config = dict(
    encoder_arch='vit',
    encoder_patch_size=[4, 4],
    decoder_width=128,
    eps=1e-10,
    batch_size=192,
    lr_schedule='linear',
)
Rows from block 3 of the encoder of a small masked image model, named by matrix and row number. Rows with one number belong to one neuron. Each number is 500 + 25 x the weight over its row's rms, rounded and kept within 0 to 999. All counts start at 0. Numbers have three digits each.
After each neuron's rows are labels from the 100 images, of 14976, where the neuron reaches its largest size: "strongest on" is what is common among them. Only what is clearly more common there than usual is listed. The data: telescope images of galaxies (Galaxy Zoo DECaLS).
# gate: MLP gate (encoder.blocks.3.mlp.gate.weight, 512x192), inputs 0-63
# fc1: MLP up (encoder.blocks.3.mlp.fc1.weight, 512x192), inputs 0-63
# fc2: MLP down (encoder.blocks.3.mlp.fc2.weight, 192x512, transposed), outputs 0-63

gate.254:506510495499477490487522499511551474495496484496541530530465520478485488510517485488447571494538512545544495530506514509451519544531472464506494518447527506466497540483489519514505456497455485
fc1.254:503512524507462478496514532519517455490521504534493471423520476478535503481516472497486518526531488477531497522490502495499492515511496464492465476450498513521507556502522493531534495471492487
fc2.254:501517494478520512480516492469525489515533481500531477476437500533477462490514484515508456522463499469502482488484519522515509527459475524535473483483526524525514452463499458511503500510504510
strongest on: shape: featured or disk; edge-on disk: yes

gate.384:476516487445504509492479541495543461476496463500533498527521481534490503530478489488500472464447503478458509486544495517457535552495507485506460511454533476472488492567518518483515495486468513
fc1.384:483494516529533522509494446544523464492487510501534478502519518502483494500529493477562471458548515507535542502532523512491502531481518495508475471474497510493517502476507461532517479496492509
fc2.384:531487523494550516523473495491461559502523484504504524473512477563492504478471489532510475506522469503537487508498484513518500543488523530525508493482464478495500465516517470508465474454505496
strongest on: shape: featured or disk; edge-on disk: no

gate.62:499527487507518547492468477506462492520511488500471494523513513503525454525465486497510492481524519515493585497514487466493462475453508545489508515477531525444533527474516483483487510470475474
fc1.62:512478503477475502530478508496486486480521511544478565534491505543514498542504541485479531526499496530498479525497469545454487504513513459527479521483490463478495526484520474493481499506516492
fc2.62:494475488504514480521504503538482491484507471464473492497541500484514545492478526498476490526492528437485506453533501529472525527515488492502536505568503515479532521521540477507510476527507550
strongest on: shape: star or artifact

gate.363:445506524506495469527462510478523531546520475543490536472509506544514450508488504507472485531473468538433478535484484496512459514488533508495479490516513492478559499519526559498508495524474543
fc1.363:491536531453473501504530452499547480503495541467512482503477492486517475487461478493533501509505487480551493454519519500454533516476498563546467509472499493505534526518468475517510520507465495
fc2.363:486519482491490461540502505487520524507509492504495559477494550523526509500461529462464542483525485476509487523500495503480500537460523471480485486464478526503571481541546486499509497484519495
strongest on: bar: no

gate.95:513484465494515467472525524516488449524509511478499503535500477486511490477517455469417490518510482503487544479507490524520543522547447495488430528483495488488494526486480487491479526516516496
fc1.95:512474514518490444518504495475523529498502506509423496508503512478458517527507552520504461512539529487478501485524497514507503495536457471491500508533477490497488512522538528509459504514505511
fc2.95:474482481470528500464465490498499477478507473508473462495475499475436510538536561494480494535501508552489495516485485509497474491538472513474519526478502493524509450466523490482465483526489504
strongest on: bar: no

gate.443:481498522511475479507504469503560499484534513490506519521518482509490488460570489515447508519539487534517441468519504509484539513495490477475485493493532519466487505535476470499488486485441502
fc1.443:517543497489460477493509473494441446481491499506507483500498510490516491494494528463512507538467508530480462498484529531533546553499550498482477503534507500542517510511466558537457481522524476
fc2.443:452468507522506524492520514521478495524491502519485486481469470541498483511515499505528490443466498499457539509488484511516521532489483506482523479490453493439533465485556530483480528463483512
strongest on: edge-on disk: yes; roundness: cigar-shaped

gate.127:509494518506509560487477478486529499469505493527518521459517495502493470504472490499530482503468541520491525508527506474516498524492503590537508518465493468528472508516503583483506488480501506
fc1.127:509521473559518513452479474464528498492504462481546521454539483484467471482501514507536454484552534557499486461492479460492493501492507530525496507470467442533467549498500498481508488474503463
fc2.127:518519474499504492501487516472512489513476496498498464477501530467493475469525543520534556519525486455476489477481497479503472468473526509495526504522460450487517492519497515488547512503457499
strongest on: spiral arms: yes

gate.102:501489488522497494558484506484519484535515451497501491502482520538514513551497494489503499459450506507522548522503504457499482467462521480464519475498541471504485492525537498468496545523462507
fc1.102:475489524468495506516481497509468467519497486510499499469512476493484504545494510480522520486495536491529512501453523474516470470480551481509531482527497476494504448502521502466463527514522476
fc2.102:472503489471497535534497529499479486528532457481483466530519466424540494490458490499481493528523481505439485435503511496491515529527498504504488495480506518522499480481505523480529535475534505
strongest on: edge-on disk: yes

gate.276:536490500472523517526446486525475450483500485491507497524503471491524517471481533519461471483499439498532479486490506529482491500496529517518502504521494486445489537504515493491505498517502483
fc1.276:525497461499551512471507494546509481509496464522513509539512499521546475491516526465476464519510494501448494509498469515491426489505508526517497522531490526496509479469537486449565487511497471
fc2.276:548487472526486511480490473490541519486464471520512503518531505532536496494471502481509495503502501497472479480528508498452512488501507516522448516453556484466483507516491473551483508510496468
strongest on: edge-on disk: no; shape: featured or disk; spiral arms: yes

gate.374:521521498463511530507512519528531491480528521484554525532486492492499499528462504487499459476453514482497500531531483508549560463496489466483487519548520514497508517535546510535487501553490519
fc1.374:510445504486508479514510505478460528474479489498484494500491499523534540469479505525473520510550512481473498493495488493457492527525500511534504480487523497471486491500463507456544525491505495
fc2.374:464474511545454493498481530499514499504496494488476483520492516532518469523483506522475497467501495497462517463517472482481496528482520499477533465482467524503521466480507502511461462543493520
strongest on: bar: no

gate.318:509516500469479500500478513496495500510521479515485502555503471542531488531456507456466488456472485515460500489553501500505522537480485567460487506487498503448496501547507534480474502539497498
fc1.318:495465492498494547504483501521480487531538469506492530517548470477466496497476482481538497481478540532535505453466493510479507475475481483477494468493511510524497502503488482499490516480484536
fc2.318:530517474467514500494478475516513507514482543435517457487497476458469495475482521472517472517501521553513477488467528436504509496477539513517464462516521470532522490467454478520553478524519471
strongest on: spiral arms: yes

gate.370:530512505463525502489508485496462533522519486490509503470500514479508525539513455546528448483469461465521506561449483493493512487526509495483494481505521482508474517499496503479487486497490525
fc1.370:477496505503507518492509511495467535486484504475490453533522466486540488535506489487475521488513508532494478529487450536468468505495488490502515497435487510532492475523492515534476571540507498
fc2.370:459506524535483515489487509484486580527508484475498503502495530524501539448508470530560452515514508469508527505473528467506518487466505531453527481484499506476466492498506506489516474483495494
strongest on: roundness: cigar-shaped; edge-on disk: yes

gate.226:553481498456489508507506481500507561498546462495488514513486529508520463545494509477455477509507476509471505523535463537472532519505508538486476475491513488487488502506509524451482450503487520
fc1.226:494486509470519530478494430484518542521530490498540505519493524472466547508513522476447516530490488541477494523482468485527527487537538484508487469476504509512538484521521524521517467538482542
fc2.226:539484453489476517491513512477475493479522537484509487540502499501497540508520453476559505573471528499523470490490500466535486486522552550503489497514467448493440477462487510490502494482491519
strongest on: bulge size: small

gate.442:495514513497482496525520518531515514503564510494492525489490492499505536523503504480479530441467480486448509529518470512485460524529476483495488499499544552466524517574492512474456495530489523
fc1.442:497478496470461524512476502509529462540462497499501454468503523512467466533478503509487528572496495533497525547522472479466504473447541507510494502493472464495530509516505499518489511494486490
fc2.442:486541513528511494529491508475523523504457465552529509472466508498466530496504496501550504501475485475502505536471493471535513469489484523492510504496499499484453485499478519490522506447504509
strongest on: edge-on disk: yes

gate.387:495517521489519449491496502530517523470510543517505531510504510525492534477537523503479493498498462489520509514500504509523494459514478453501518503456467506526493494505543504507487504493476497
fc1.387:456478480520473485510480527475529474533528479511484483451482521512575516499513467482511518474489488528486498512483532492481474489455489466467463482513513515540513421476531488519488516510494512
fc2.387:531476568508528484511504491507485532476481450515500480483542511511457507483493550504502489494495476497481550557490525503481447512491526482493522473478479512530509480517523491491531510478531503
strongest on: shape: featured or disk; edge-on disk: no; spiral arms: yes

gate.98:530472489513477488537506495508511483495542481503487524484521475547561459560457486445480493502482479488477539532565462531440504522511465485511491485474539499492496502562470499473488494517463516
fc1.98:499495511497496475525481530493473465484479491555470543546518482455542521507521514531509525474552512456495480489479502431509507533559492487519494495502487518516485479482488501524498492485521517
fc2.98:514498547475525464488508466513495455455500498475492480520523492487530486477547494509482518485453518471497490488453542462503515475472499496478526455520496490489524515482495500497491520465473510
strongest on: shape: star or artifact

gate.301:540519459536478509473528511502479487458512511499511509561606519490490531514521527462476463526501487503554496493489491521491486469481544468526529550498478513508480504507499486492473513518479476
fc1.301:519505470514460534465482517462470503485478495536490531515483530503485501496513536521534508486556486519557499544524471476525494527444481499506543472504504477513484487508514498504566456492498472
fc2.301:472481536458485514526497460500513486536499473460499515477461505499544477467491489487493518484492454479490500424506507522494517542565499483490473487455517517543538478508468476500514503542515533
strongest on: shape: star or artifact

gate.315:491508453458514495448500463483464496548529493489510533452474546496493474487458462485544501485486482480541478542480484473490522531530479534492426503504523487495447472474480494529539474517495477
fc1.315:559521477491501478543575465534471506529532482502488485543511502455493506513537515455498502483506503469482478486518480506522457533517487464450513488494481519476490442499516501509483516539501508
fc2.315:502506512504519515464508497500527490519495492457513503476491506500529516492477500481532506518511508475532505528478498475517539508482491547521477505502546479495472462491466482479521508507514516
strongest on: roundness: cigar-shaped; edge-on disk: yes

gate.408:532527524474508507505477471494483516527530491501504510529504465502530490559490503523534490481478505467520482532555486532519492528479482533474455524528460445434493542511480532519470496520469495
fc1.408:502508501477490511515496456499491499498502470491520502485512491487448544520456535474519514489524482521474504531469479464553507483502507484512453530521502520527504507484548541500495458543490489
fc2.408:482517497522512479510502504451497463510485500521499467486509478468514515546507512531558527473434507515482484484496471483565485533497518528487497502471442503543507494469538524524472515502509482
strongest on: shape: featured or disk

gate.84:559480498457524498507526453464513501476533525489476536526475499563493471554504498479493503494510528508462551494532485506463516483532507538492492477499517521468516475536509525494483485499455539
fc1.84:502505487515508474534505479530496498504523507498439523546495489504550448535472512482496493491535491521505558488508484471455481526487499483481479490492531508453483522524521512470499481518478510
fc2.84:473517516504460477518472502457482495535481568501487518502529482436508457468478534511447510517494480501498499541504510497494459466459515456497520482464513507501526513506494549511511484481483499
strongest on: bulge size: small

gate.112:457502522481519502576493473475512495453512471474520537502524488477519499571464479513498510490516511502512549507502490507481506502485479499480482514454503498484559456499494491522465486514497521
fc1.112:524515502557492459528497493505508543466506489507500472532510501478524513532512522506498489480497471491532497485474489558486491540536485493493503519518463494494525523533526514518461531520482506
fc2.112:526507513502531504443473458482515456539495517526484511469487499407457477582477528503523509506501534506512494525481498492498470481479481478481506507529523464562504453478540488513506494493488495
strongest on: shape: featured or disk; edge-on disk: no; spiral arms: yes

gate.364:511496473494524489507495489505511513540545506495501509538516520488520508518490503484465514497488512492456523527511496549485502447505463492515457512483521481453506522561495511464528484522438467
fc1.364:523549505498477500525525505520502526486541467523514474488501474532552499484481552466475458523461469485488491513545480485522521438529499532551479492489477514515467483508480510496538498535438468
fc2.364:494473482523495477550472480481511487504511522482498508498536506491485486541482532511549492479474492499523519486524561523482481493475483506482467463484483478521488513493515484511542509456514487
strongest on: edge-on disk: yes; shape: star or artifact

gate.135:528492454493516492500524466496503490510516540510506473518509495461506510498483522494535531478447482441504483488522504496505521488502533519482513515540497467510501524484475461499484542484496479
fc1.135:479525458523499464473511510519476483481501507481545516548491464508499516543494540476503518523444453513525472479464495492494505531536536528439489522521507520467524501538488509510456474476485473
fc2.135:494568477500542436503488520534511522506521516470522501507496505461481541496488481466480466547426501478497483474494519491510475512515499464459497538532460463502457458513501535527502483500492515
strongest on: spiral arms: yes; bulge size: small

gate.445:509495510476528504498517500528487497520544483473485538509494482537563474543494501514505554480504522470487466524493495496464538526500497497525531483495522548510509455496508511511490453504449518
fc1.445:500523521482526525509523514528496503513493505496507531444500485487519474522475517505534553509507547487495488487504508521515512481486495463501548477513495555496510474461541486506519469495515491
fc2.445:513516495498524460501456512511471514500479491513503476521462518439458565497481523524475496502512522465490472489510478536485531495526521484485475472554544476483520541511502515478510532470493491
strongest on: edge-on disk: yes

gate.35:469484499502453542524482451527472532502534485476506506523497485513531466563487468517477501455514501506492502561525515506465555523537487498502499493479507474454516486501496510456517490500511510
fc1.35:482501533492463567507511433460492503505463502536493538451529444502503462473482494507523501475502515492524502517486531517534528499492515521517525525496501501531534532489478483500525482478500485
fc2.35:483477513509452482552522473484519481472525540459532464503507504494476482445516498513533476482473501518512507480508544508547523482516475505504501486566517504508477488516493466506482488458508509
strongest on: shape: star or artifact

gate.130:481498501503512473566532468483519476490526511485487496497517497509521508533496525481451486487501527530524522476522526517485518520504516498484472524515550470492534472516527493491487446551494521
fc1.130:454464535504503524507533459490488459519512505505511483494517496473471504493522524525462491490502487503497544512519502468477492438456489528512483496456477492516533528502517494472497558504513486
fc2.130:496511492521521540457505520509476480508506491531490492517482502496517494490523491478495491544507507521457456508520489493477535477477496499506513479517498532558531501495493520503504509504476508
strongest on: edge-on disk: no

gate.297:499505485501504500486515532532526506519533506512508492521477514525545458515485484482475463457498477504494513502573487519485509541497494525461505522513481515472526516528487481511493471573469531
fc1.297:488508536476477540480499458475496514539483496491483498513519501496508522530479478509502478473511514524443582499537469468469532575530554513462470502506512456498518510504484501461517496505494539
fc2.297:470580480482484490477504505481489496517480550524501497519511501485522511520523529481511526539490510511531467479468496491480506485489513513535487506501531495531515549466482480535509503484509485
strongest on: shape: featured or disk; edge-on disk: no; spiral arms: yes

gate.150:495478506511518489529502486485457504463482512527496538516543460462462516502480483539478519471543491542516492490531482504447523524498480543507525487512474511470450512472493491520507521457492492
fc1.150:522503487466534500502472477502509502507500482468473502525442497485483483512456501483596489465513494503517479511490447514527510501508509471484501479499472548493503445472479508509486511516507520
fc2.150:476489522494516498462489530574437492528497487515520526481475506487532502488535474517508466443515484424469488521529484484458479454446436494538498474518497476471515559443457533477505542462484502
strongest on: edge-on disk: yes; roundness: cigar-shaped

gate.184:545485488481507509521496530528496496466490464513494551534460510501528479532477480509479512539473481518487572487530476509492472531503477475500504501466508517466509507521469559483458472495496506
fc1.184:480493467568433489517494518498468517508545459491499514521523521522513515502490490478523467458489526498503447509499511533490551493476510519484499458485531490509502510528491479519520541525488530
fc2.184:494481499534498467511535489526517481485483502490503486474514536464491528501488546474546527498489503468524446499514526473492489482478512502496557525526468453495470467507548527500562520458502503
strongest on: edge-on disk: no; bar: no

gate.426:526495472515461465470464493498503559523492465507474534469555510506474458502503500504481497497497516542474495479507509520447493540513519519469520492495497527468499528520484552444512508504477502
fc1.426:502479433511500498492465478505478502483475443517487472482511503528546493518536509490512439509538528497480507485516502524528478527467527549521508503499496453501510515529475472468514490452472490
fc2.426:526454482481536552542501485466478473465497489458513529497496493553474491478507493478524507472500500507479547516502504513537493490517520519504449495492466497496503486539517500467514500489462495
strongest on: shape: featured or disk; edge-on disk: no; spiral arms: yes

gate.367:489487499541470512532472509518527497547495521513487559542455467511483518472516518525528453521526462482513534554462512510521481545511495519482497544496480497528507550473498463534502508506495512
fc1.367:508484462472503484446505466448467512463517533451536485504484526523501537504476467478507533577493477482474484500501502451499477494517498497470473478504537497488470488468525485491469531504487469
fc2.367:500516490519503521491484544513529466508533508507486466508499476550517461493486468521496457508496486480525451503527509555472485476488492526515475461514514525446532519479446510512546457543468537
strongest on: edge-on disk: yes; roundness: cigar-shaped

gate.222:505500428493460494549537480491503544498504532512503490519463517505510476498539506463501503488511491479492471454494487483485442515507480496455566501489497477519505513517478489510515563498492536
fc1.222:472470500525547583518478488506508505481496481510481549455533531497475468501477509581494503505528519562491523469516498522492513490468506478480524500525491519480525494484506495466504499492452495
fc2.222:495512493522520483457483480502453492506472471474523487456516530501526490467502468488505554512528517446498499482469506464479512488536531489503542487518534488534537497460505478525530496476523488
strongest on: roundness: cigar-shaped; edge-on disk: yes

gate.94:547497518442518509511552536448553489488517485473503477502548535520541504519474508491471497483491529505501498491513477493486483500521544522469512514479530520514500518503483500499515439480400504
fc1.94:483485486524511506524483466474460500502502502475502501484488501485532498468503466497495474522500518470508489464525491543491499519465474480510486516528530447498520485530517531522556518482489503
fc2.94:530495507466452544506548480466521501461528497458498545476481490507526474545506484519451529502507527466493458495512530497527509514500492522454526475487513474536486509522503495514486488526500511
strongest on: shape: star or artifact

gate.399:511477513502490509502550486467523531492507505480522530479474574526551493525501484517435507521493459515470552480488500467521488516515496531479523493532463509467476526471464515472477512474443530
fc1.399:460511503512529478498527474500556484506484547458546482483511522479492516510485492540494504510449446495512543500456536483551498493517549492492486538514481538522466525461507514496505544476488505
fc2.399:477450511540506510457471520492498521533485468492474504465480455492524479462507496526481523481530505514518502563493519520488559481491477486502516492494494456511500447500524473487502489498521521
strongest on: shape: star or artifact

gate.280:497480490494509496476479502510515510506554480475507509522543504536489468536503456477477508544469508494495518508532473515484512496494471488472482490489512486491485533513496488444534492525481536
fc1.280:529493480498510504540447440496502505495495485536506522503495506509512492484498550525482463483512490493504499538489478504517477523553504500506479505509514542526478477490489530453469461523453478
fc2.280:496495494484525511484491480520524529503558487504482482511532505547473571499517496454481470524487470495445516516495511543517514546490459522501496497523522483507562481490488483526468547493479506
strongest on: shape: star or artifact

gate.56:521517473471522501579474479517511451525506516502521461513494512519506454477503484447445482492495507551503524541523482492508476478481502499502468494492516536487529462477522508534489494533490525
fc1.56:541508454495499491527490508499502432511517508482518436506492497477501475511534506506468523519501498499504517502478468511506458518481495475525464482540535505512557493470526446486494512545530500
fc2.56:510528512499497491513474498494514509505497528547509501471519485461475498513476463493508477509538481483560492482481516493466518496494524481502483533514509531557492530472547506520529480513532468
strongest on: edge-on disk: no

gate.246:551532492489477511561508482493486541488552488502496494527485511495511448580527474501507495476502479555500538505527479493407491525487469492487472499485475553414478508501507513457501499512463508
fc1.246:496538470504502460509532486441488519510490472478486457552493542524494489460497515481513529515531519494508504483494505511496447498509455502452499529517478552442465505485513509497489506513484506
fc2.246:561490497481504539482512522542502526448547487471503545554462491480468518489488510488486475469490513522458506524519443566519441526508493461484478449530486480498485520476532493485518554497525486
strongest on: roundness: cigar-shaped

gate.272:516478485515434489522506518490484558498537494505471530512488507461551497529521474523515526479502518492459530528490499488507513441507499526528446479481515489490473551518498461467468519462538562
fc1.272:462454525491547465539529514511525511521480484517510470526516506490499529540518494511468526509502485503489509532481476488467542474503472455495517499493432521497498518494515515487500545505487463
fc2.272:517490476503506523465481494528464481527551521519524515441511494503481475524476467486491534500507462517493544496498483504481475475502473481529455522463496525526469435476536498487523474521555480
strongest on: edge-on disk: no

gate.441:524500517469562526508498464493536563473513512495500522501503494512533468520479479465452486478496468556523509509507528522539534571535471490494463508444530494490517491500532529499488446502505504
fc1.441:493503486561451491497502515530483481522510481535468467487494502480507526479508534502480500493491534457551530525487509482502508467527510502462519479515451532480484488491497467457497537520471465
fc2.441:495499487501496548453493463479501500478435484510490473535469495522483509526506515499477493489460515503520508535477482510555538480511513488467532477506518446497490514542532493511480522504510504
strongest on: edge-on disk: no; spiral arms: yes

gate.164:544511477419504464493443472521491511495500494512522562550491512531489515532511475511494485502467508452484527511533462508506539509508459505494484532576496459514546538500516531489496507487481519
fc1.164:505497501519478492524482550487523460517523491515490506497493501539532520498488484510487544489524477590477512481541509497493458541485481451491477486466501516515504507499461471494471523496481512
fc2.164:490489482510466456488505495492562485472534484519486488511481533512512512518501503476554476460535507497532528514515476467509501526478491500511507522486536507458515524505487451475467462532464505
strongest on: edge-on disk: no; spiral arms: yes

gate.241:500487478520481469527555486514453515532514463497493487509486528516499512491513492475471514465510518525524490526490474516461481537507507491505501533525473519463540478523493527511467547501501542
fc1.241:495511518484535513496504459508480482484519529483480491487474530485487478478484513499542491567478525514469493518484513526467499547475533479498514514555528464507474492530498530481528505476520496
fc2.241:496495517525448522472443499533496484523502464463520502485497474499519504488480501506518491491508475490449501535505501568499457529519520524498460487537469456515517521485488497500516471494514516
strongest on: roundness: cigar-shaped; edge-on disk: yes

gate.141:510518514483485547514478462494506486524458482483499522485532477504497471535481506480483470509522539540476500510523480520462482506477506514524515509487546510527506516493467483507569489524491489
fc1.141:483525551497500532509503504528479489516499452498526451480494515485554541504520512479467493537526507509500519485500491516523553465496488543517493511476527542492495528502482519505593510467507472
fc2.141:537510505486528504537505432484519531466517482496517500490505498501465553494537570468504488484498528548497491510488495480460453529528479464485500499500488486447495490524528514539509530474520513
strongest on: edge-on disk: yes

gate.503:498475533487496527510481508503504526484504499521521518523492532519496464507475518463468547521513458533488473498532472471461475484506509477455482528475515513512495531492543501523513462504424480
fc1.503:502486527508478494494489543544507503485510486480483496505464492482498520496552439516474523516500488459468501511492532499539485542480477519518489482496491492514493503496495499489494516463540503
fc2.503:515423506467496538542487467450486469502547456520475554506481504525495476518510525516471522469529525530492517515521510530444498479520521504496502467461482504466509523476527460474508474540522518
strongest on: shape: star or artifact

gate.389:515515519490514506482563498510475518508523493499530456543514485518520490491517455499483503505535507457447500491520507505471505485518482474465517485456478517485472515494498477497474478549463486
fc1.389:473478529511453527486496520479506479526477498465513527443475478487488513481478545480520513483502463545530536504494463462520431490468491503508529478468520504534504476523487473507497544478513504
fc2.389:538505514531509511494475518546567476468511497501488495502470501467482493493499502483499494483497480459493511455512474509459508526495505516483491505548516513482544572535481505489508472507471495
strongest on: roundness: cigar-shaped

gate.507:537521499520473433526521491503522531467483502480485513508496487487470461518515504511477506427523532496486494502587520542523450485497468462455526530534525520491524478522525507492477515521503507
fc1.507:499511508504572489491470493531499508490486475485544487467479535492503505505472541495477472543453499524539523544464519472496569529521555496497538499454503498475505516494472557522541491499492455
fc2.507:514518520460488487476444490527524527499492484449499502517485473504513483576524500518454481498509501479465491493518450533513487471505484531477546499523522540465468478525496507491502516548498533
strongest on: roundness: round

gate.466:501502504475502498531541500523524515505517459505466524518487511507527425531481481455500522480486525533473488524501493514454508523481482475459509471474545532473492505517473526506495473532486498
fc1.466:546512497479474444496542522533514541514525530464488536494490524501479522504484515477499486496493522541516470575507497502526493485532444474470488508564520488469496467518511487484487530538500458
fc2.466:506470485494536448492524484527473495521512525531519493514532477479481484475512467495519478483510537520493512537490481435453507495486538515488512543456486485497508495506529517523507500488505479
strongest on: edge-on disk: yes; roundness: cigar-shaped

gate.109:522512491471515474530473498500490519494535476515496482476526517559540456534513482474474489505472459506502550482520503471466468518510502537449472475503528469509519507514457506450549475524473510
fc1.109:509534485506537502498507533517470489487458481488498476453502516473480572500530491495486474515491461492505548498508546490474498468489490513452507476492472528521510518499525474459479522501522473
fc2.109:513516531489527478530511498491491542468492493479535559539514455520512523501527488483514521506480516483471518507490463535489453500533453477469485515513489511474534456485505488504467499504494493
strongest on: shape: featured or disk; edge-on disk: no; spiral arms: yes

gate.218:502457478498454465505492501517521490494546485477520494509496493544528497487511487530462488519515482520504509559506509555510537505521483498522463501492473477466534489518556516489447514505492513
fc1.218:521509514534532491548473494506529490498487489474511463513463453508458505517534505515484475489451481484509454564466512515488495481522489514458526506464479519491478474514507519551507547497467499
fc2.218:513496518549469466495460539519518485514482473476487539450447463571535498521468467501482516470479474483450493560499468480490508503519505516541505508504471516485523536507499478468501484493498510
strongest on: shape: featured or disk

gate.210:554485521497498453514484491503494484476513500498586516499517483472530474479523443488504500469511508473526508518507446485494559448493478500495490509458498489480479496528502485476532510505508471
fc1.210:495510505469477549477506537507511493504511490492468478490481491529485473505481527496524498514497473499474527497498524488536520513498486489505489469501479487525504450494462513511512496527464517
fc2.210:528500506476497517495539500499509502504526490464494525487496527528533493491533480516550493493471494479563498546508490524497507455545444484477479479499523511479548481532526491497514532481462556
strongest on: edge-on disk: no; spiral arms: yes

gate.185:489490452513521508492508459501480491528487514495528527509516506489514441523499550502466483464474504515486513456508484497484520511521486480512469522471524474472523522532531475474469492492493514
fc1.185:536522478479528484461493538455500476483461495539521524512519509472488518518485489480500480520518547473513460477514472473466507495513540490537501500537516542509483518531478535482511508504516504
fc2.185:476478476490479472483499474512543473494525490479482503474501494516479526508486494543488518496482508513486563471495464471523510505520496546493450561527488462458465480491518489503501433478502494
strongest on: edge-on disk: no; spiral arms: yes; spiral winding: tight

gate.467:493455516498457481513498529509502488515552476463523515505468542518506497499499456492478509462497498500499525520490474511485512486492471509489518535474528504463490495518520517461469542505515531
fc1.467:485484521520472529471499495497484487516496480486457500489513534500508529507518499522529530464533505515526528520497565472501467492483529491501489482527494499532469497411475485506490502504520490
fc2.467:543518515474485484513513524557518507478516498506495503487544476551499536516474461527505500494532456525489502504543469521466500525501460506498494508469511516481490521516512473491480511543499507
strongest on: edge-on disk: yes

gate.236:508489501505477495432517409515455495513506471542471472514490509533471477502490464492491518487485469533533459517479466508470508499517529476504475491499517511503482540513471500494513443517478497
fc1.236:485476550470519572534491489506508505516494498497492486502525521464478528510480501493503513489547558480487578527498487512495505492470504510508531470532474495459480513469494477495486540491489491
fc2.236:520496499503495472525527498463513478532509532495508502533515538507518468469531499493533519485525534465489426527485535496514510504520475497518518502516520547497485485520499480543493506473499504
strongest on: edge-on disk: no; spiral arms: yes

gate.480:497497479476512464550539471510521483525522499474491495532523498499482492507518495509440503491493476540496532538504531521497470507516453504513505453500486529481472499526525523497498496556520549
fc1.480:506508472491463488507458527487484521500552484501462563473507525515543478532497500508547525462492518488509492534477471464518484499491483482508528486460530515494491524496466528518514515500530475
fc2.480:461509468512496483513537524488538473536511529499506552474475523535532483506476453529527504487479500473504499507522521525502498531487460492529454503466491491436490491487505484500536498462504512
strongest on: spiral arms: yes

gate.343:519506510529489454528492520533518510510541474506498508559471504503487504514499450497486494508474533470504455531480511516454492509499483530481522510465498494461464503568466500498491476495469519
fc1.343:513490475479455504445539504492459510443488474493493535527506488484488498496495464515482530453525527496506493489537497527503513500502508481497521498536491511548485488516503514499507527478527512
fc2.343:521499531495519527506538507520517511479536555534505507459517544503519482484496497470411521459507485492508494515497492488406502463520487451476523522448497540479488519531537500523487517499500485
strongest on: edge-on disk: yes